{"arch": "nf_resnet", "model": "image classifier", "dataset": "microscope photos of single blood and bone marrow cells", "train_examples": 48542, "image_size": 24, "crop_scale_min": 0.7, "horizontal_flip": true, "targets": ["smear"], "num_classes": 2, "norm": "none_scaled_ws", "activation": "relu", "padding_mode": "reflect", "depths": [6, 6, 6], "kernel_size": 3, "stem": "single", "avg_pool_shortcut": false, "widths": [64, 112, 192], "residual_scale": 0.1, "loss": "cross_entropy", "head_dropout": 0.2, "init": "torch_default", "residual_init": "none", "optimizer": "adamw", "lr": 0.0023, "beta1": 0.9, "beta2": 0.98, "eps": 1e-08, "grad_clip": 1.0, "steps": 17100, "batch_size": 64, "epochs": 22.5, "lr_schedule": "poly", "final_lr_fraction": 0, "warmup_steps": 340, "weight_decay": 0.06}
Rows from block 2, named by matrix and row number. Rows with one number belong to one channel. Each number is 128 + 32 x the weight over its row's rms, rounded and kept within 0 to 255. All counts start at 0. After the name is the row's rms in percent of the matrix's.
# convs0: first 3x3 conv (model.blocks.2.convs.0.weight, 64x64x3x3, standardized in use), inputs 0-7, a 3x3 kernel for each
# convs1: second 3x3 conv (model.blocks.2.convs.1.weight, 64x64x3x3, standardized in use, transposed), outputs 0-7, a 3x3 kernel for each
convs0.23 101 [133 125 120 142 150 130 163 158 132 123 130 151 143 139 168 173 175 173 105 130 153 157 160 159 150 123 113 219 214 160 191 136 128 146 132 157 133 161 135 162 179 161 164 167 147 134 145 121 146 102 110 140 117 147 201 170 175 147 113 110 153 129 131 135 120  85 132 105  82 111  89  65]
convs1.23 094 [116 173 163 149 161 156 145 139 116 144 151 195 124 154 117 145 169 169 149 121 110 164 129 129 114  92 107 137 155 167 111 157 187 168 210 223 128 173 176 125  98 139 117  76 129 103 118 148 124 135 179 161 165 150 126 129 144 144 165 175 143 160 157 138 137 121 147 132 152 154 163 137]
convs0.24 106 [140 138 130 143 128 121 148 137 129 157 157 156 162 140 160 176 180 168 125 115 145 115 141 165 147 130 127 194 205 183 175 128 116 146 123 140 154 133 139 152 144 147 158 150 151 102 136 135 167 142 104 153 146 135 214 214 188 157 138 124 152 136 125 120 120 108 114 117  95  75  52  44]
convs1.24 123 [170 190 185 169 163 146 134 104  94 171 157 144 143 148 152 129 172 161 129 109 122 165 104 118 173 166 136 104 136 175 120 179 180 183 202 186 143 126 153  98  86 138 135 115 128 153 168 175 147 174 181 178 189 166  98  98 109 132 161 164 152 154 161 144 155 134 136 121  86  98 103 112]
convs0.25 104 [154 145 153 149 130 135 123 117  91 107 150 218 109 125 140  89 105  82 147 148 135 147 139 104 124 121 105 146 138 130 143 128 148 137 166 174 184 186 174 125 106  86 128 109 104 167 116  72  84  81 163 140 145 202 145 143 137 151 156 180 161 168 189  80  86  93  94  99  89 104 106  88]
convs1.25 091 [151 138 132 104  97 160 152 180 202 145 127 108 138 128 116 137 154 142  94 124 125 107 123 130 122 186 110 201 163 134 158 128 139 114  90 144 140 222 166  87 107  97 158 172 165 178 126 111 143 121 141 132 157 186 158 171 165 177 141 126 118 121 130 125 123 151 160 163 135 137 142 118]
convs0.26 105 [ 87 120 122 142 180 179 152 196 183  69 100 132  86  84 143 102 114 143 122 127 126 110 125 127  91 111 119 146 139 145 141 132 142 140 136 151  98 113 112  80  91  89  99 110 113 132 145 170 119 111 133  90 115 102 104 124 117 101 126 120 106 127 121  73  77  99  76  98 108  90 126 127]
convs1.26 084 [ 97  69  73  98  40 106 103 108  82 151 100 125 142 127  86 137 100 103 117 105 152 106 137 141 104 141 148 146 119  87 154 118  72 142 105  65 153 153 142 165 142 113  93 100 101 111 146 156 113 130 121 122 121 121 107 117 174  87 100 150  61 110 157 100 105  97  78 135 112 104 143 113]
convs0.27 100 [137 142 111 132 152 126 106 138 128 148 198 130 138 188 128 117 149 124 134 146 132 132 147 132 143 141 139 137 120 130 144 129 124 154 135 130 147 152 108 156 162 115 153 172 119 101 136 192  83 128 221  72 101 211 156 105 112 183 115 103 186 137  98 127 144 201 115 132 195 141 145 195]
convs1.27 139 [154 136  71 165 155  77 171 151  75  84 140  92  71 154 118  78 149 106  69 103  71  69  82  60  70  71  82 134 134 141 143 126 132 151 132 132  89 149 121  65 147 115  69 132 116 127  91  87 134  97  83 108  98  86  89  94 189  91  90 187  78  66 172 180 176 180 194 180 184 188 189 181]
convs0.28 100 [107 122 118 112 136 143 126 129 136 126  90 136 120  91 130 132 110 157 119 114 105 130 132 113 147 148 141 131 129 120 121 131 129 128 141 130 118 120 137 101 112 139  97 121 155 153  95  70 187 138  77 200 147  77 127 181 177 110 166 179 109 148 166 194 175 132 197 156 121 182 141 111]
convs1.28 106 [100 138 139  99  96 151 133 120 130 181 101  78 187 132 107 132 130 126  52  77  78  69  93  64  58  46  62 135 133 151 134 101 145 144 140 150 124 115  88 112 111 102 108 106 113  92 116 168 106 142 161 115 117 155 166 173  92 177 187  67 146 162  69 143 146 189 144 155 184 161 184 199]
convs0.29 078 [175 175 155 143 184 170 126 169 176 121  77 122 147 104 146 129  99 122 131 136 146 156 140 145 133 131 123 129 114 144 116 129 164 124 114 138 167 170 137 186 177 131 183 170 141 162 162 173 143 191 171 151 182 176 132  97 143 129 124 113 146 141 121 155 190 203 125 161 183  83 147 167]
convs1.29 096 [137 164 166 140 153 160 142 144 144 155 178 141 131 166 157 143 144 172 130 142 120 112 151 137 119 136 136 163 155 153 152 157 151 152 145 155 155 117 135 126 170 167 179 171 124 164 156 155 160 164 137 168 158 146 128 130 151 138 124 152 126 124 130 118 136 113  96 138 108 129 142 129]
convs0.30 110 [152 135 133 129 131 114 126 122 112 181 126 126 138 153 153 148 134 125 120  67 128 141 114  95 157 137 104 132 125 129 156 120 133 155 124 126  80  98 159 101  80 131 126  95 116 136 189 139 110 173 189  88 146 211 123 145 119 118 146 113 142 147 149 118  95  78  91  98  66  63  53  48]
convs1.30 125 [139 174 177 116 131 159 132 132 153  95 143 142  80 145 142  96 128 159 150 123 176 131 113 185 178 128 164 121 175 209 106 145 213 110 101 167 174 109 146 119 101 154 176 115 132 182 161 109 145 155 114 133 159 148 160 157 184 130 154 167 149 144 146 109 129  97  95 115 100  75  90  75]
convs0.31 103 [102 106 117 134 157 154 157 160 164 122 103 149 112 141 179 136 147 160 125 115 143 129 125 151 130 141 128 121 112 105 121 104  93 118 107 112 125 127 146  91 141 153 155 184 199 167 149 143 171 137 123 139  76  90 127 140 127 115 148 108 170 193 141 132 114 102 107  87  81 114  93 110]
convs1.31 099 [104  98 125  88 121 152 132 127 148 173 133  83 205 160  87 148  87  82  89  87  80  90  99  83  65  79  62 169 174 167 146 131 133 142 143 128 183 163 102 195 147 147 123  80  87 131 135 115 124 123 138 112 132 154 104 161 135  97 153 123  82 103  85 142 112 158 144 153 163 151 169 208]
convs0.32 096 [137 130 129 179 160 167 144 181 180 165 138 161 170 140 174 159 175 192  77  99 141 145 121 121 149  94 111 174 195 185 165 178 149 162 186 147 162 164 115 131 144  85 110 118  88 150  82 114 115 122 127 132 157 116 221 218 211 187 192 231 157 189 191 130 119 131 143 136 112 150 144 139]
convs1.32 072 [139 132 141 148 167 145 118  99  99 152 152 194 174 134 150 117 144 141 108  92 123 115 103  96 133 103 107 160 151 149 146 125 144 158 147 140 123 157 143 118 164 180 165 113 125 148 134 157 122 145 155 131 147 151  98 113 123  87  81 119  94  77 107 149 147 140 152 167 160 158 171 157]
convs0.33 105 [123 149 158 100 109 110 121 125 126 137 165 193 123 111 128 138 152 158 144 160 134  81 165 170 118 127 157 114 111 114 128 129 136 104  95 104 196 165 107 131 159 133 145 162 111  82  43 105 123  59  66 227 130  61 169 146 148 208 203 183 126 139 164  93  85  79 115 113  98 100 111  80]
convs1.33 121 [191 163 155 146  98  83 179 142  94 125  90 107 126  55  63 177 141 110 125  88  68 145 133  78 118 122 144 140 102 104 206 183 137 158 169 116 102 117 152  98 113 107 151 152 140 109 141 161 127  88 165 172  89 117 149 133 133 163 145 145 136  86  83 126 145 150 128 137 135 104 112 138]
convs0.34 096 [135 128 118 130 123 169 121 116 127 152 108 187 136 164 196  79  41 131 111 122 138 172 133 141 150 104 129 135 116 116 111 126 142 162 163 199 125 149 127 119 133 114 113 117 100 155 130 103 145 177 153  93 163 177 126 131 100 121 163 134 172 181 180 142 129 121 162 133 133 150 150 122]
convs1.34 082 [179 183 202 141 166 173 147 164 196 161 111 166 147 182 184 164  86 122 141 162 115 123 132 121 180 108 125 175 181 171 152 143 171 175 163 174 132 165 165 141 125 152 174 133 191 119 133 153 115 156 149 121 158 168 151 154 152 122 150 147 133 152 166 107 128 140 129 130 167 126 121 141]
convs0.35 102 [148 174 213 142 124 145 141 152 142 116 140 184 141 142 146 131 164 176  98 162 170  77 102 116 114  97  86 161 166 171 144 160 184 147 128 155 181 194 133 139 125 123 189 166 159 131  69 100 147 122  81 172 172 135 184 167 194 163 168 177 103 117 103  94  89  64  88 104  98  53  69 108]
convs1.35 089 [198 175 176 158 159 138 172 168 148 143 146 155 108 135 131 176 117 129 119 115 118  86 129 117 101 120 102 157 138 144 178 127 116 172 168 140 166 174 142  97 139 106 143 187 101 172 198 189 162 127 184 151 156 132 138 125 135 126 103 137 105  90 122 142 164 172 155 104 145 153 137 141]
convs0.36 100 [148 148 171 155 146 153 165 137 140 123 151 169  56 110 156  93 158 139 139  90  94 164 158 125 148 166 135 123 123 127 126 111 114 129 127 132 191 112 108 158 131  94 149 126  90 148 160 167 164 149 172 177 145 166 118 112 161 125 110 148  93  87 145  98  96 102  93 114 112  93 117 143]
convs1.36 094 [174 152 161 148 137 124 148 122 105 190 157 166 124 126 143 101 100 101 178 141 103 114 155 118 145 124 129 150 148 140 136 177 171 142 153 158 160 165 182 137 162 153 162 200 158 155 116 133 166 130  94 160 134  98 116 124 182 118 116 148 120 105 136 136 113 133 144 149 138 150 154 180]
convs0.37 095 [185 177 175 118 104 103 118 112 137 149 185 148 151 179 151 111 113  92 141 132  78 102 121  83  99 135  97 136 190 170 146 198 128 107 126 119 168 141 186 184 166 160 133  93 114 127 121 157 112 118 132 170 113 177 169 164 189 198 181 188 169 133 130 114 146 130  98 133 120  89 117 108]
convs1.37 085 [203 190 177 168 157 169 180 145 179 117  98 140 133  99 135 139 150 140 124 111 118 112 125 115 120 128 104 147 161 178 140 167 160 159 156 149 114 184 197 177 150 167 112  95 111 163 152 159 174 165 168 176 152 176 115 118 163 126 135 151 128 129 137 140 156 140 127 152 159 154 124 129]
convs0.38 104 [127 133 132 116 126 138 125 137 155 111  95 141  97  86 146 115 107 153 147 130 105 138 127 125 135 134 128 137 138 129 136 139 134 130 138 136 143 135 145 121 124 157 102 115 172 137  94  77 180 111  69 209 134  59 143 191 162 131 203 187 105 181 182 189 149 112 190 153 106 198 145 114]
convs1.38 128 [153 138 152 151 142 155 143 126 158 167  70  67 176 101  68 171 107  58  87  81  61  74  79  62  63  69  49 153 123 155 151 129 154 150 142 158 132 121  61 112 100  67 105 101  63 120 114 144 113 122 119 108 113 126 124 171  62 151 176  65 146 139  68 150 165 202 149 175 215 158 179 203]
convs0.39 101 [109 119 136 124 129 166 138 154 163 123 110 153 124 103 160 133 124 181 131 114 124 131 116 118 145 145 131 127 130 124 128 135 126 124 137 125 126 115 131  93 103 139 103 117 164 148 107  85 197 129  81 202 138  73 139 182 161 113 168 161 104 165 165 194 167 140 187 157 117 166 133 107]
convs1.39 126 [115 133 156 114 129 161 150 124 153 178 124  55 157  96  72 130  98  97  62  75  46  54  71  42  43  43  32 153 117 151 141 118 148 152 136 152 161 123  81 144 120 106 101 102  78 101 113 136 113 148 150 106 120 130 144 176  87 151 181  71 148 161  71 144 160 198 144 178 201 170 192 205]
convs0.40 103 [153 167 141 140 151 132 128 126 101 136 132 133 127 125 155 144 111  92 129 121 143 133 158 150 100 128 106 172 145 136 209 145 131 162 130 149 134 135 176 156 140 159  98 122 108 146 199 164 128 126 137 128 106 145 145 182 136 131 136 153 129 148 173 132  98  80 140 103  80 123  90  52]
convs1.40 120 [154 187 183 165 159 168 178 171 190  98 112 107 151 142 145 106 155 177 180 182 136 126 143 182 114 111 176 150 152 172 122 174 219 135 181 199 167 137 150 157  91 105 139 160 133 141 133 142 133 174 148 185 195 150 184 161 138 127 139 165 136 139 131 126 100  91 137 126  93 133 138  71]
convs0.41 101 [204 176 147 141 117 124 126 106  77 164 159 167 172 139 187 125 123 128 138 132 125 150 148 142  99 103  91 212 162 155 187 134 151 144 140 162 175 169 184 165 160 162 108 105 166 145 175 169 103  74 135 122 103 150 160 151 180 156 172 176 124 129 178 138 132 124 117 132 127  89 102 111]
convs1.41 086 [167 160 179 148 179 164 190 166 150  87 139  99 105 134 107  98 142 142  99 121 111 140 126 108 148 105 103 131 134 146 122 156 206 133 189 197 194 131 162 120 146 170  90 100 171 139 121 127 124 136 128 174 181 149 146 140 124 111 121 128 105 138 143 148 125 145 140 147 158 118 148 149]
convs0.42 096 [147 123 144 158 160 163 131 107 122 135 130 148 124 129 126 152 126 127 124 128 125 120 120 128 116 124 133 134 159 143 141 150 143 150 163 159 122 102 154 139 134 111 137 145 163 104 120 131 105  92 120  96  67 116 107 101  98  99  97  79 142 126 105 106 136 159 102 119 144  96 112 134]
convs1.42 080 [141 169 162 135 143 167 135 134 152 167 174 188 187 187 189 198 126 146 151  99 136 137 150 128 166 121 113 139 142 149 125 125 122 143 149 142 108 104  87 155 137 174 137 169 167 142 151 156 152 118 163 178 144 162 149 133 174 129 156 149 128 120 165 128 132 116 104 126 144 115 140 122]
convs0.43 109 [130 122 145 133 130 132 145 130 128 167 137 157 164 151 167 188 183 178  83  92 132  98 104 122 125 128 130 139 139 136 130 124 127 129 138 141 134 141 156 141 147 155 142 152 159 177 153 139 176 146 117 173 136 121 132 121 130 128 103 115 125 120 120  75  77  74  53  72  64  28  41  63]
convs1.43 121 [146 154 157 140 154 138 160 164 148 105 106 127 117 137 147 153 153 162 160 146 181 182 160 186 171 179 183  93  72  89  84  84  96 106  86  96 149 155 157 134 145 166 160 156 175 162 153 160 153 147 164 151 142 165 145 114 132 127 109 135 141 142 163  87  80  76  80  80  70  78  69  73]