config.yaml
dataset: "microscope photos of single blood and bone marrow cells"
image_size: 24
horizontal_flip: true
targets: ["smear"]
padding_mode: "reflect"
depths: [6, 6, 6]
stem: "single"
avg_pool_shortcut: false
init: "torch_default"
optimizer: "adamw"
learning_rate: 0.0023
beta1: 0.9
max_grad_norm: 1.0
Rows from block 2, named by matrix and row number. Rows with one number belong to one channel. Each number is 128 + 32 x the weight over its row's rms, rounded and kept within 0 to 255. All counts start at 0. Numbers have three digits each. After the name is the row's rms in percent of the matrix's.
# convs0: first 3x3 conv (model.blocks.2.convs.0.weight, 64x64x3x3, standardized in use), inputs 48-55, a 3x3 kernel for each
# convs1: second 3x3 conv (model.blocks.2.convs.1.weight, 64x64x3x3, standardized in use, transposed), outputs 48-55, a 3x3 kernel for each
convs0.19 099:118119080144165158159176163135124119160140121157146124150202174137156075089071009120101104120111105128108116147127140152133142155142156113089085142121106161161138111098058155145099169164155152147153146183175147181164
convs1.19 098:165161139158131129126127079134143118151148128158145152145161143154177153153194174139133110147124121150129138135132108128134126091099116134158132101136153084119147124167176097181190083145163115110122109111071121113088
convs0.20 093:101128157136148172106126149127114125141131124141135112154119092105076061081071054106103105098103108112102118137110132126118123122120142168138118180155135138149152156156170184187209140148168128161148125177177120152160
convs1.20 097:140133126128144130118113111171169158201173131204194186168164163159139154152165170143136084144132131125095136129146099136167115092120102125130169094131138112116153085091085080134154113151196130144149103149139157164147
convs0.21 099:129179145128118133158156157158141172167148164199144133087115107108084089164153129155120138183133113178136088141150132106114135123105127128149144113126131116135121223152120169141151119119121129127114111100135129135154
convs1.21 082:069118171096121161101125145128148213112102164157090122142146172137178180169167167160120129139102104179129123135225212103121114116151098130142153155133164122117121184136110169139174189174188175139180186158182156174180
convs0.22 100:202128066100055107114094137142135152119131151137116131200159093176092065104118115131129175138139174131103125162172184152149174131146154160153138152124107154124104152073086135113132163160132142108106136123141156160202
convs1.22 107:143125136131117102110107149140127179148142182161181183124159133123167176140194170115116155124085119141125131126112133144100148078077105136175190139136141169173176158145113177151156129125148180160159145149170136158194
convs0.23 101:189131134121059172086160195159149160145120136151144137182156135161092079112094149088114158150174154168194145170160173167159166169158159169153135165138136128120146197114084117122135156174175180134128120112150118136142
convs1.23 094:153124139097131117089116143105141162107145152153156175132165138150154149136182183146125131146104114178184129126154147117097121123163193134136147160152188161181165080080133134058087123126162122150167086129150128183225
convs0.24 106:168161131158087105098075125152148156160139141144127143178221179178143089137097078148129135124124139137166163127135153117134145150148163165151135150124127141115117160100081106101093132133146180185179128113119127138134
convs1.24 123:166124111106104174086134172120160147138154157118117138140151149155159180158187179162150161130133136144123147162160211104110129181130161180159140166149135138137157144143153157185155163158163134137159130103177144172198
convs0.25 104:096066135037147228166241185122130143127132170131126164150089097073031155057131172137225220200177130154073107144128119113112112099099114161161153161148140150150111100108151137158162167144074117115144080189214189242152
convs1.25 091:126201172162176131148124159170110125134108107151174114167155159153105091120127154138143129077129075122145120171194164104165186109184159156156185161153194163180184099110137171147162160168152161190176192182114129057128
convs0.26 105:143138128163151145180155119130133117132126104116110100120086115093118128141158155058121110081103119104156128130123130131133125124136125125155163157167170185170169064065086073081092077085102143168169126146153122155148
convs1.26 084:152136140140141159115165155148132105146113065089043029101106096092098109121121075182174151142133137103111114114123137090122120065132152093078103124116134127099162094110122085124168083162184161164139161159119136130077
convs0.27 100:150119110123109120095093130150134128157146147146141143059144187039135193060135183179124077190144074194162092136125113142128124138127117123149107120168125111153137116125110108154131116157144126120137117114145117126148
convs1.27 139:098114103107124100093113106120101118121105114125121118138120101147134096155140102087102159080084165081084153103119070094120069111086065127132068119127065128147080143134072148143083140147098132133120120113120127107096
convs0.28 100:112143146162179160193186138121130151134137149136138150226171094173099054109041045098111165098102187096121206129133127144152138149150153107112132107110150119113153101050070115086096139119122098122111137134113153138109
convs1.28 106:116157133108149087110114073147154160162170128166155177138113093110109136121117170175141090159154084156151103090161132078140098042095096120145178114112152108097115056044151116077171078087155112126182145141158117115146
convs0.29 078:097107125094122152112111154141122119128105113119147125124105110105098117082093090180122139182147126167167143138117139137139145150142134218198192207191186199208193205185145186152166158147136123118170132146176155124150
convs1.29 096:158167167172163155158141152151154178148173186177179154157166137138140151133158150193156215186143202167189208171136163128159156113118181132141160142153153164163178163185169178192179179180186169167173170168164157162166
convs0.30 110:187111071141102110140137149135164131102154166107117168164168106136131112098086105109124159075103173122081144106132142098116132109113123135106120135104093152135090103102174095084161122100139189143139173134125115144140
convs1.30 125:148112148124139165121139163168150125153165086119164138095161192106181169074144156123103098116109110133129109158135139119119145149106127139183175143142162153188172131115156158145144179176138152186133111176168098133153
convs0.31 103:167173146200211149184133103151143133138130117129125127157104082093054114093098171113131134103139139118165147143142130166140139162140130104109115119138158118140170140129138135122144112128160135134115129110103114105119
convs1.31 099:080074130066097097053072090192161163142142160167139146195180182170155146162127148134151096166133074123119097119132129112142158085070075072079116066087119112091096151128110105063138111101146149165169133116125137097123
convs0.32 096:116114127115126164146125172163146138154151113138162125189154185167178189143197184147123137113140132109147131113105094142108132112135143155120113144152121147140128148093073146140122159142101140111091122133080165138119
convs1.32 072:140136144156143157153152131155147149107141131159150159173143148166146147118113127154142205198151156152166166128123079076086077106069100177190197177193173181205176207236198194222230179203192166149154139125128116136119
convs0.33 105:101158201156132156181159188117111128158114116161134126148141153163148129150138103179142125156131129168173089103097115088098100111123126123105118129117122140115118161129097142135086129116074108141135144136152158140118
convs1.33 121:120112136079082084158151084140159172131093166208136165136127150175148144179160111114134125102092117154135154107109130121117119110084115173158156128133158162123158129137140106160177069143166106085135165150150147168132
convs0.34 096:136106202107136205117147183103160167117168134112159147193130140115111171141158230149135131107163105059107093136139176154169169161169167127124131110090129105097113055103090103139118111130073135114137107110145155201133
convs1.34 082:096126124095129126117102128132146156117141123105165157096122122113119108095110129159123136120141109126107111148160168105089093087095098142152191166144141148169154191159163187176184175166188131139170106091129154138148
convs0.35 102:122114165148137194121177180174156151220131133165223129158146153162131135151172170176126140185159101142188143131128157148132152154142143192160167180137167169137134205185133143158127147084087139140162149140143147142142
convs1.35 089:163151153095147182129132130166206218135123191135139146150145153159158152146121120165206123143170156178172128120117169095122133085092129141100089164144096130143116163123098176149074173160184155152172184113123187142147
convs0.36 100:118159168059146194079175200146157192122106176146112110195212189154152171168161157164159159135104086140101070156143146157127151141129148194190179169184161162156157159096098140070090120097098170162113128164130123115128
convs1.36 094:161131134149098075138145118123085155181086099173136113084110074074101118084147108168176217156164132143111130156103101139097123102103100178176131113123127159082123161168140139172178180192177153128153146157148128166175
convs0.37 095:176185118198149100165103126188140177209167187163126150126187175146189137117112070196121171188179210123107107129134152152147157145163165180159130191152111175152091174132134221148157157174167128137111184173169161173186
convs1.37 085:126094095093101160079100111179168175190190164181200211117126122105154151135164131129150161136166185140162160126126121110124127093081095197182184176194184190177190167180182201195182119133107153148160146160170136131145
convs0.38 104:107137133138157130176168110135141149134145156140149147231154079212111047162076062095124167081127211086147215133152137140149139148151147125126141116115156113112162091075098120080104128100141105117114127120106149122108
convs1.38 128:104150115096122082108111083151148138142148124149135123117106136133110172117105189146143048143148065142138066078152114065122100045089059138125166126121122139120118136116177134121173150120165135147171134152170173146141
convs0.39 101:124155145168185155198185113115132152125151147130130151224157075171080032109034049098117146077101179082132204135141148148156150148167158110108131104116161112114168104082097123096110125101123112122123132122110147117098
convs1.39 126:068145101075111072077086059155157157138137142141141130143127125141129147129122185173162083175166097133166117093168124100157120060093099137157205120129156146104107122109138146134172107116183128124156112135159152137138
convs0.40 103:170118078111058104109119172143166160126124160144115146164133097152090051117058099115159215123144228130111116123141152117134157122125142167145145146126114134121100141104092137092146148137156142115106110090104134154183
convs1.40 120:163119106161100116133140186124125160151139148173155139138130167100162197141166194121124117139112113140133133206166133161133137117104113139185173112155150156109117122158140159153178132161175191166140126137179128126187
convs0.41 101:166112095106069129123151170153145152111130167131115131228178141188104107104135192136145196132147160124105142145158181132148175103129148207168161177162129147145140158129138153125182159153144152116122123104138133167176
convs1.41 086:165124105099077054083099143177110164123116130137140149153132123110128169133178190160135130132137109138156136147169111162088131126116106159173152167157148186180139141151129187125149156141159172160128136118147117117176
convs0.42 096:111100116110110117080080109132157140143135141160147162106110117094091100124113113110133176155184176171180183172179181166159166135125126122171173139172197126156153192178200158150189181191204126153158132159201162179182
convs1.42 080:105128153101130177111165152163160183186168172193192176135147147144134141107082096144093079137160157153178151105093096204117185165132096082153166089159142104165168111119101146113131075088116154176198127147142143142150
convs0.43 109:113111133109103136119110174139137148137139148124142149175149145151120120146113120134145173119145164162180170138144140135141144141139139134129146144134144155143150118122137116125137124146154137117127107097114092088118
convs1.43 121:171182181179169163174188172173153141155165148149169179142144142145144152122117137147131146136134136157154157142151184151149175143154171160171170157168166160161173164162144183159137180161138181151112123121124144118158
convs0.44 104:144177151168175120168137097125146145127142145125140138158099090104026106101061159104136143065169175108204206141132144149147151162168149098115156093126172092134182079081098079086135076100156122129130123122114125107115
convs1.44 120:094139165091100126060083099133175142133144139133135166184156166161132134128103154154174106174178113133129120115129161113134146061081079092098154112108098145127105140093093162137136124116123136140178098122143146118144
convs0.45 107:074200212142132116187131115142122134156129134149126121114149187152162147133151096196114111144080077159148099112119127072089110091102118130138132136115131142134117228169087205155088107133112131160143172133150141099093
convs1.45 104:128117170075097142180190112106152190103051202186071182099144148144162136160121068127118145130105154158137196143175141134111170110095110172136141109095139111119139110105097103126161078112150094087178128119178109135119
convs0.46 105:116168198182156132190104100148151150155151150148115128108161177148186161133095035200175135113108114120120135128128150108123140110126144172158148157130125151128113153143098176120074093081074129137124196191150138113107
convs1.46 115:108087125070119127167186150126151195151129137150187201068112162140167171147137115132116126132126123134164192122097129166139159121108146134135147098064107140135155120127108124137151072110136069110157153163159115147122
convs0.47 091:166129136121128150151124126217134148171165140134161157166112172129145177130141134161155151121121132144127132172177153203200174196210192134128178118125164158129161107123141089114144106135118128111130144139110125137124
convs1.47 085:137148123153112150112144148153123159160144164147162159089122136072129177125135170156122142149148154168152174135126127114131103089104076124096167148133145099083172187185175175158159197177165154155169140157179130154187
convs0.48 102:138100187095132235168201208110107119127130146152150155101136103116131148114163171153143140204186163118144131128138141128130149139124129107132136116133149137131143125108086152144112159122077117103107079090077177187170
convs1.48 114:090072089122120087133079120091145123138153191115195223167173143176142118135094127086105122119154143125146147102166182090111131081132107141156180148161159184192205163144143139150148078104099143165153123115123129088088
convs0.49 085:130118168137106108148116184127135159148155135168174157094052079158146158112117186146168115119154166116184194117134137114094112108112111120124162146117157127130157133153184185193188154166165152149177153203192175209201
convs1.49 078:134124131129154148156173144165193210118168164115145142156168136162160134168149149135160154109115134124124117161113119128129193113187129131180153150151137137159164113117150128120068106090150128139146128126129155165164
convs0.50 100:198170184173142128155136081114146129082099115094111124134070108110056127142138174129167128110144139093129132133111091121109117151116128132145187143181195197202196117105128108120123112107129140143154107113133101107129
convs1.50 097:159179174147133178158166162169139161134157133143110125161137142178140125101108100158158132125129122104105089173143165173183175175166164144123149102087130136146126160192163123189193160187189172179187149167163121115138
convs0.51 102:155197233180154131185110147148157156118115143138103114105155180158202183143079052186178143113121134136135130153156168131144163138134144142139140138112102129093074169133120169126094100113093087111114182182161123113137
convs1.51 090:107082099104081074127163141113136181144108124163165198096149192176198178174167106113119124146124108111159171127080101112104163060077106151166198083096122108133150151098124117140159149106156099085139109181208113159122
convs0.52 100:187143088156045087101090133162165160133142147122128144156177111175128068135096090171168181124148195122138149141132162130146164134147157186158146145126116138111121142082074123094100127120151112102109146108096134128156
convs1.52 128:175139112105099148095146179145160178165146154144151159131151132138165173151176166124110095121112124103103127221227224142195191111113132160171166137102120169152149161140113157121139128136130161159164143127198105155189
convs0.53 103:104135117148159131158161103118133138129131150128140149226160087174088064137082091079089144078096175073130190126135149132150151137146157127123132136116145140118149080062073112066086121089103116125129153142123167149132
convs1.53 114:100176146109145117112106099187189154185180156160174166100112087093096117104097166209189122216178122187161123124158127119154112098111102097123166121115133106073103113083154131093169132086155081100121098101139120106130
convs0.54 100:154122109062045079085085100149132114126119106113120110057089146148202216202223205148166110173182119162151122151148120131126117122132123122154148125145133123142128076113133072128148101122137178170164144135135153150130
convs1.54 097:102111120142112151102124153150172162116149141103143115128131119133124099122058070113085125122116138102103120113097106149135121081113115107091109092109105111118104134124130159114126110079111148141135158166135142147123
convs0.55 099:166081120169082139189111127132153156111121127107131119116122120128088085153069068128139175112104151114114144127132152120135157131136142167121107147109090127100087128108117124103105118103114113074085119101098121118085
convs1.55 109:128131159153134190146140179164164121152158095143176116114138204104167196083158194173107132169126125174109100145193188173130117131172163136118156136169173123156184163151162121118121131161162157138154142154147134165190
convs0.56 101:179186178180170140137117113154146121122130118113125107090071147091098156140160203139133144136147146164174146161153138148127117129123125129143139127140153137173167079096160071096149108134167133129131143148127139153132
convs1.56 107:074095099076095122088083135150168162135138112118081108132088104134117115133119122124136106098147142075119130108101129091106140086093137111098107115101104116108096163108135134085125107093129150151184132124140114108099
convs0.57 099:180178152165148118167092072137123125119136128128143135114126119146128133168155163176152137194169144209210148152145129132140139135140132176159130182180137160159139117143180116146169130160181134115113143153141152149151
convs1.57 084:086108127088145140078125175135129160126155106142128122161156156152107168159126152035076061067089092073104084106153114122158155128111157152150172153142169184159166141116132144111117128147140208183218145138164146168160
convs0.58 102:157143096160132110140125123136119114129118125126117121128129160101155176132167167155169115164184107186184113145147099177158112153149116123141151163169183184173216057086163085125151104143165160154152158148137152145112
convs1.58 089:147107087098073092103069100142120171135079112146056091116087088132132099130154104149165153146123148080123144119101080088087085085094126104104084114103032141093049152111065106102079124127111182167132138174135160170122
convs0.59 096:084079059126111110136140154132121130139131149136145150217216168185182139099088080104108130097103136079128152124141141139143149148148153100131140106128122125141135097058064129097075151151123101115112152161160146176183
convs1.59 098:154148129149153113115131113196187152180191166165174174095128130115156166127168177169130113168138115146130124148147129133130125107121105098163159125143166118135164090121160097114168098119140148159143125139137145149146
convs0.60 109:116204127147163103192139089129141169135127164156118147106165178144152152153113090166126139107068124172092091109129142108117131102118127156132125148139117148128107175119122197105109149075087142162117160181158116094128
convs1.60 110:078143156081160149129165153149126184172081123167154170120159124115144112113140077156137154132136148144155172150141159136150202141129180160167149126120135174160154135110129123109138132103105148128179140141149114155146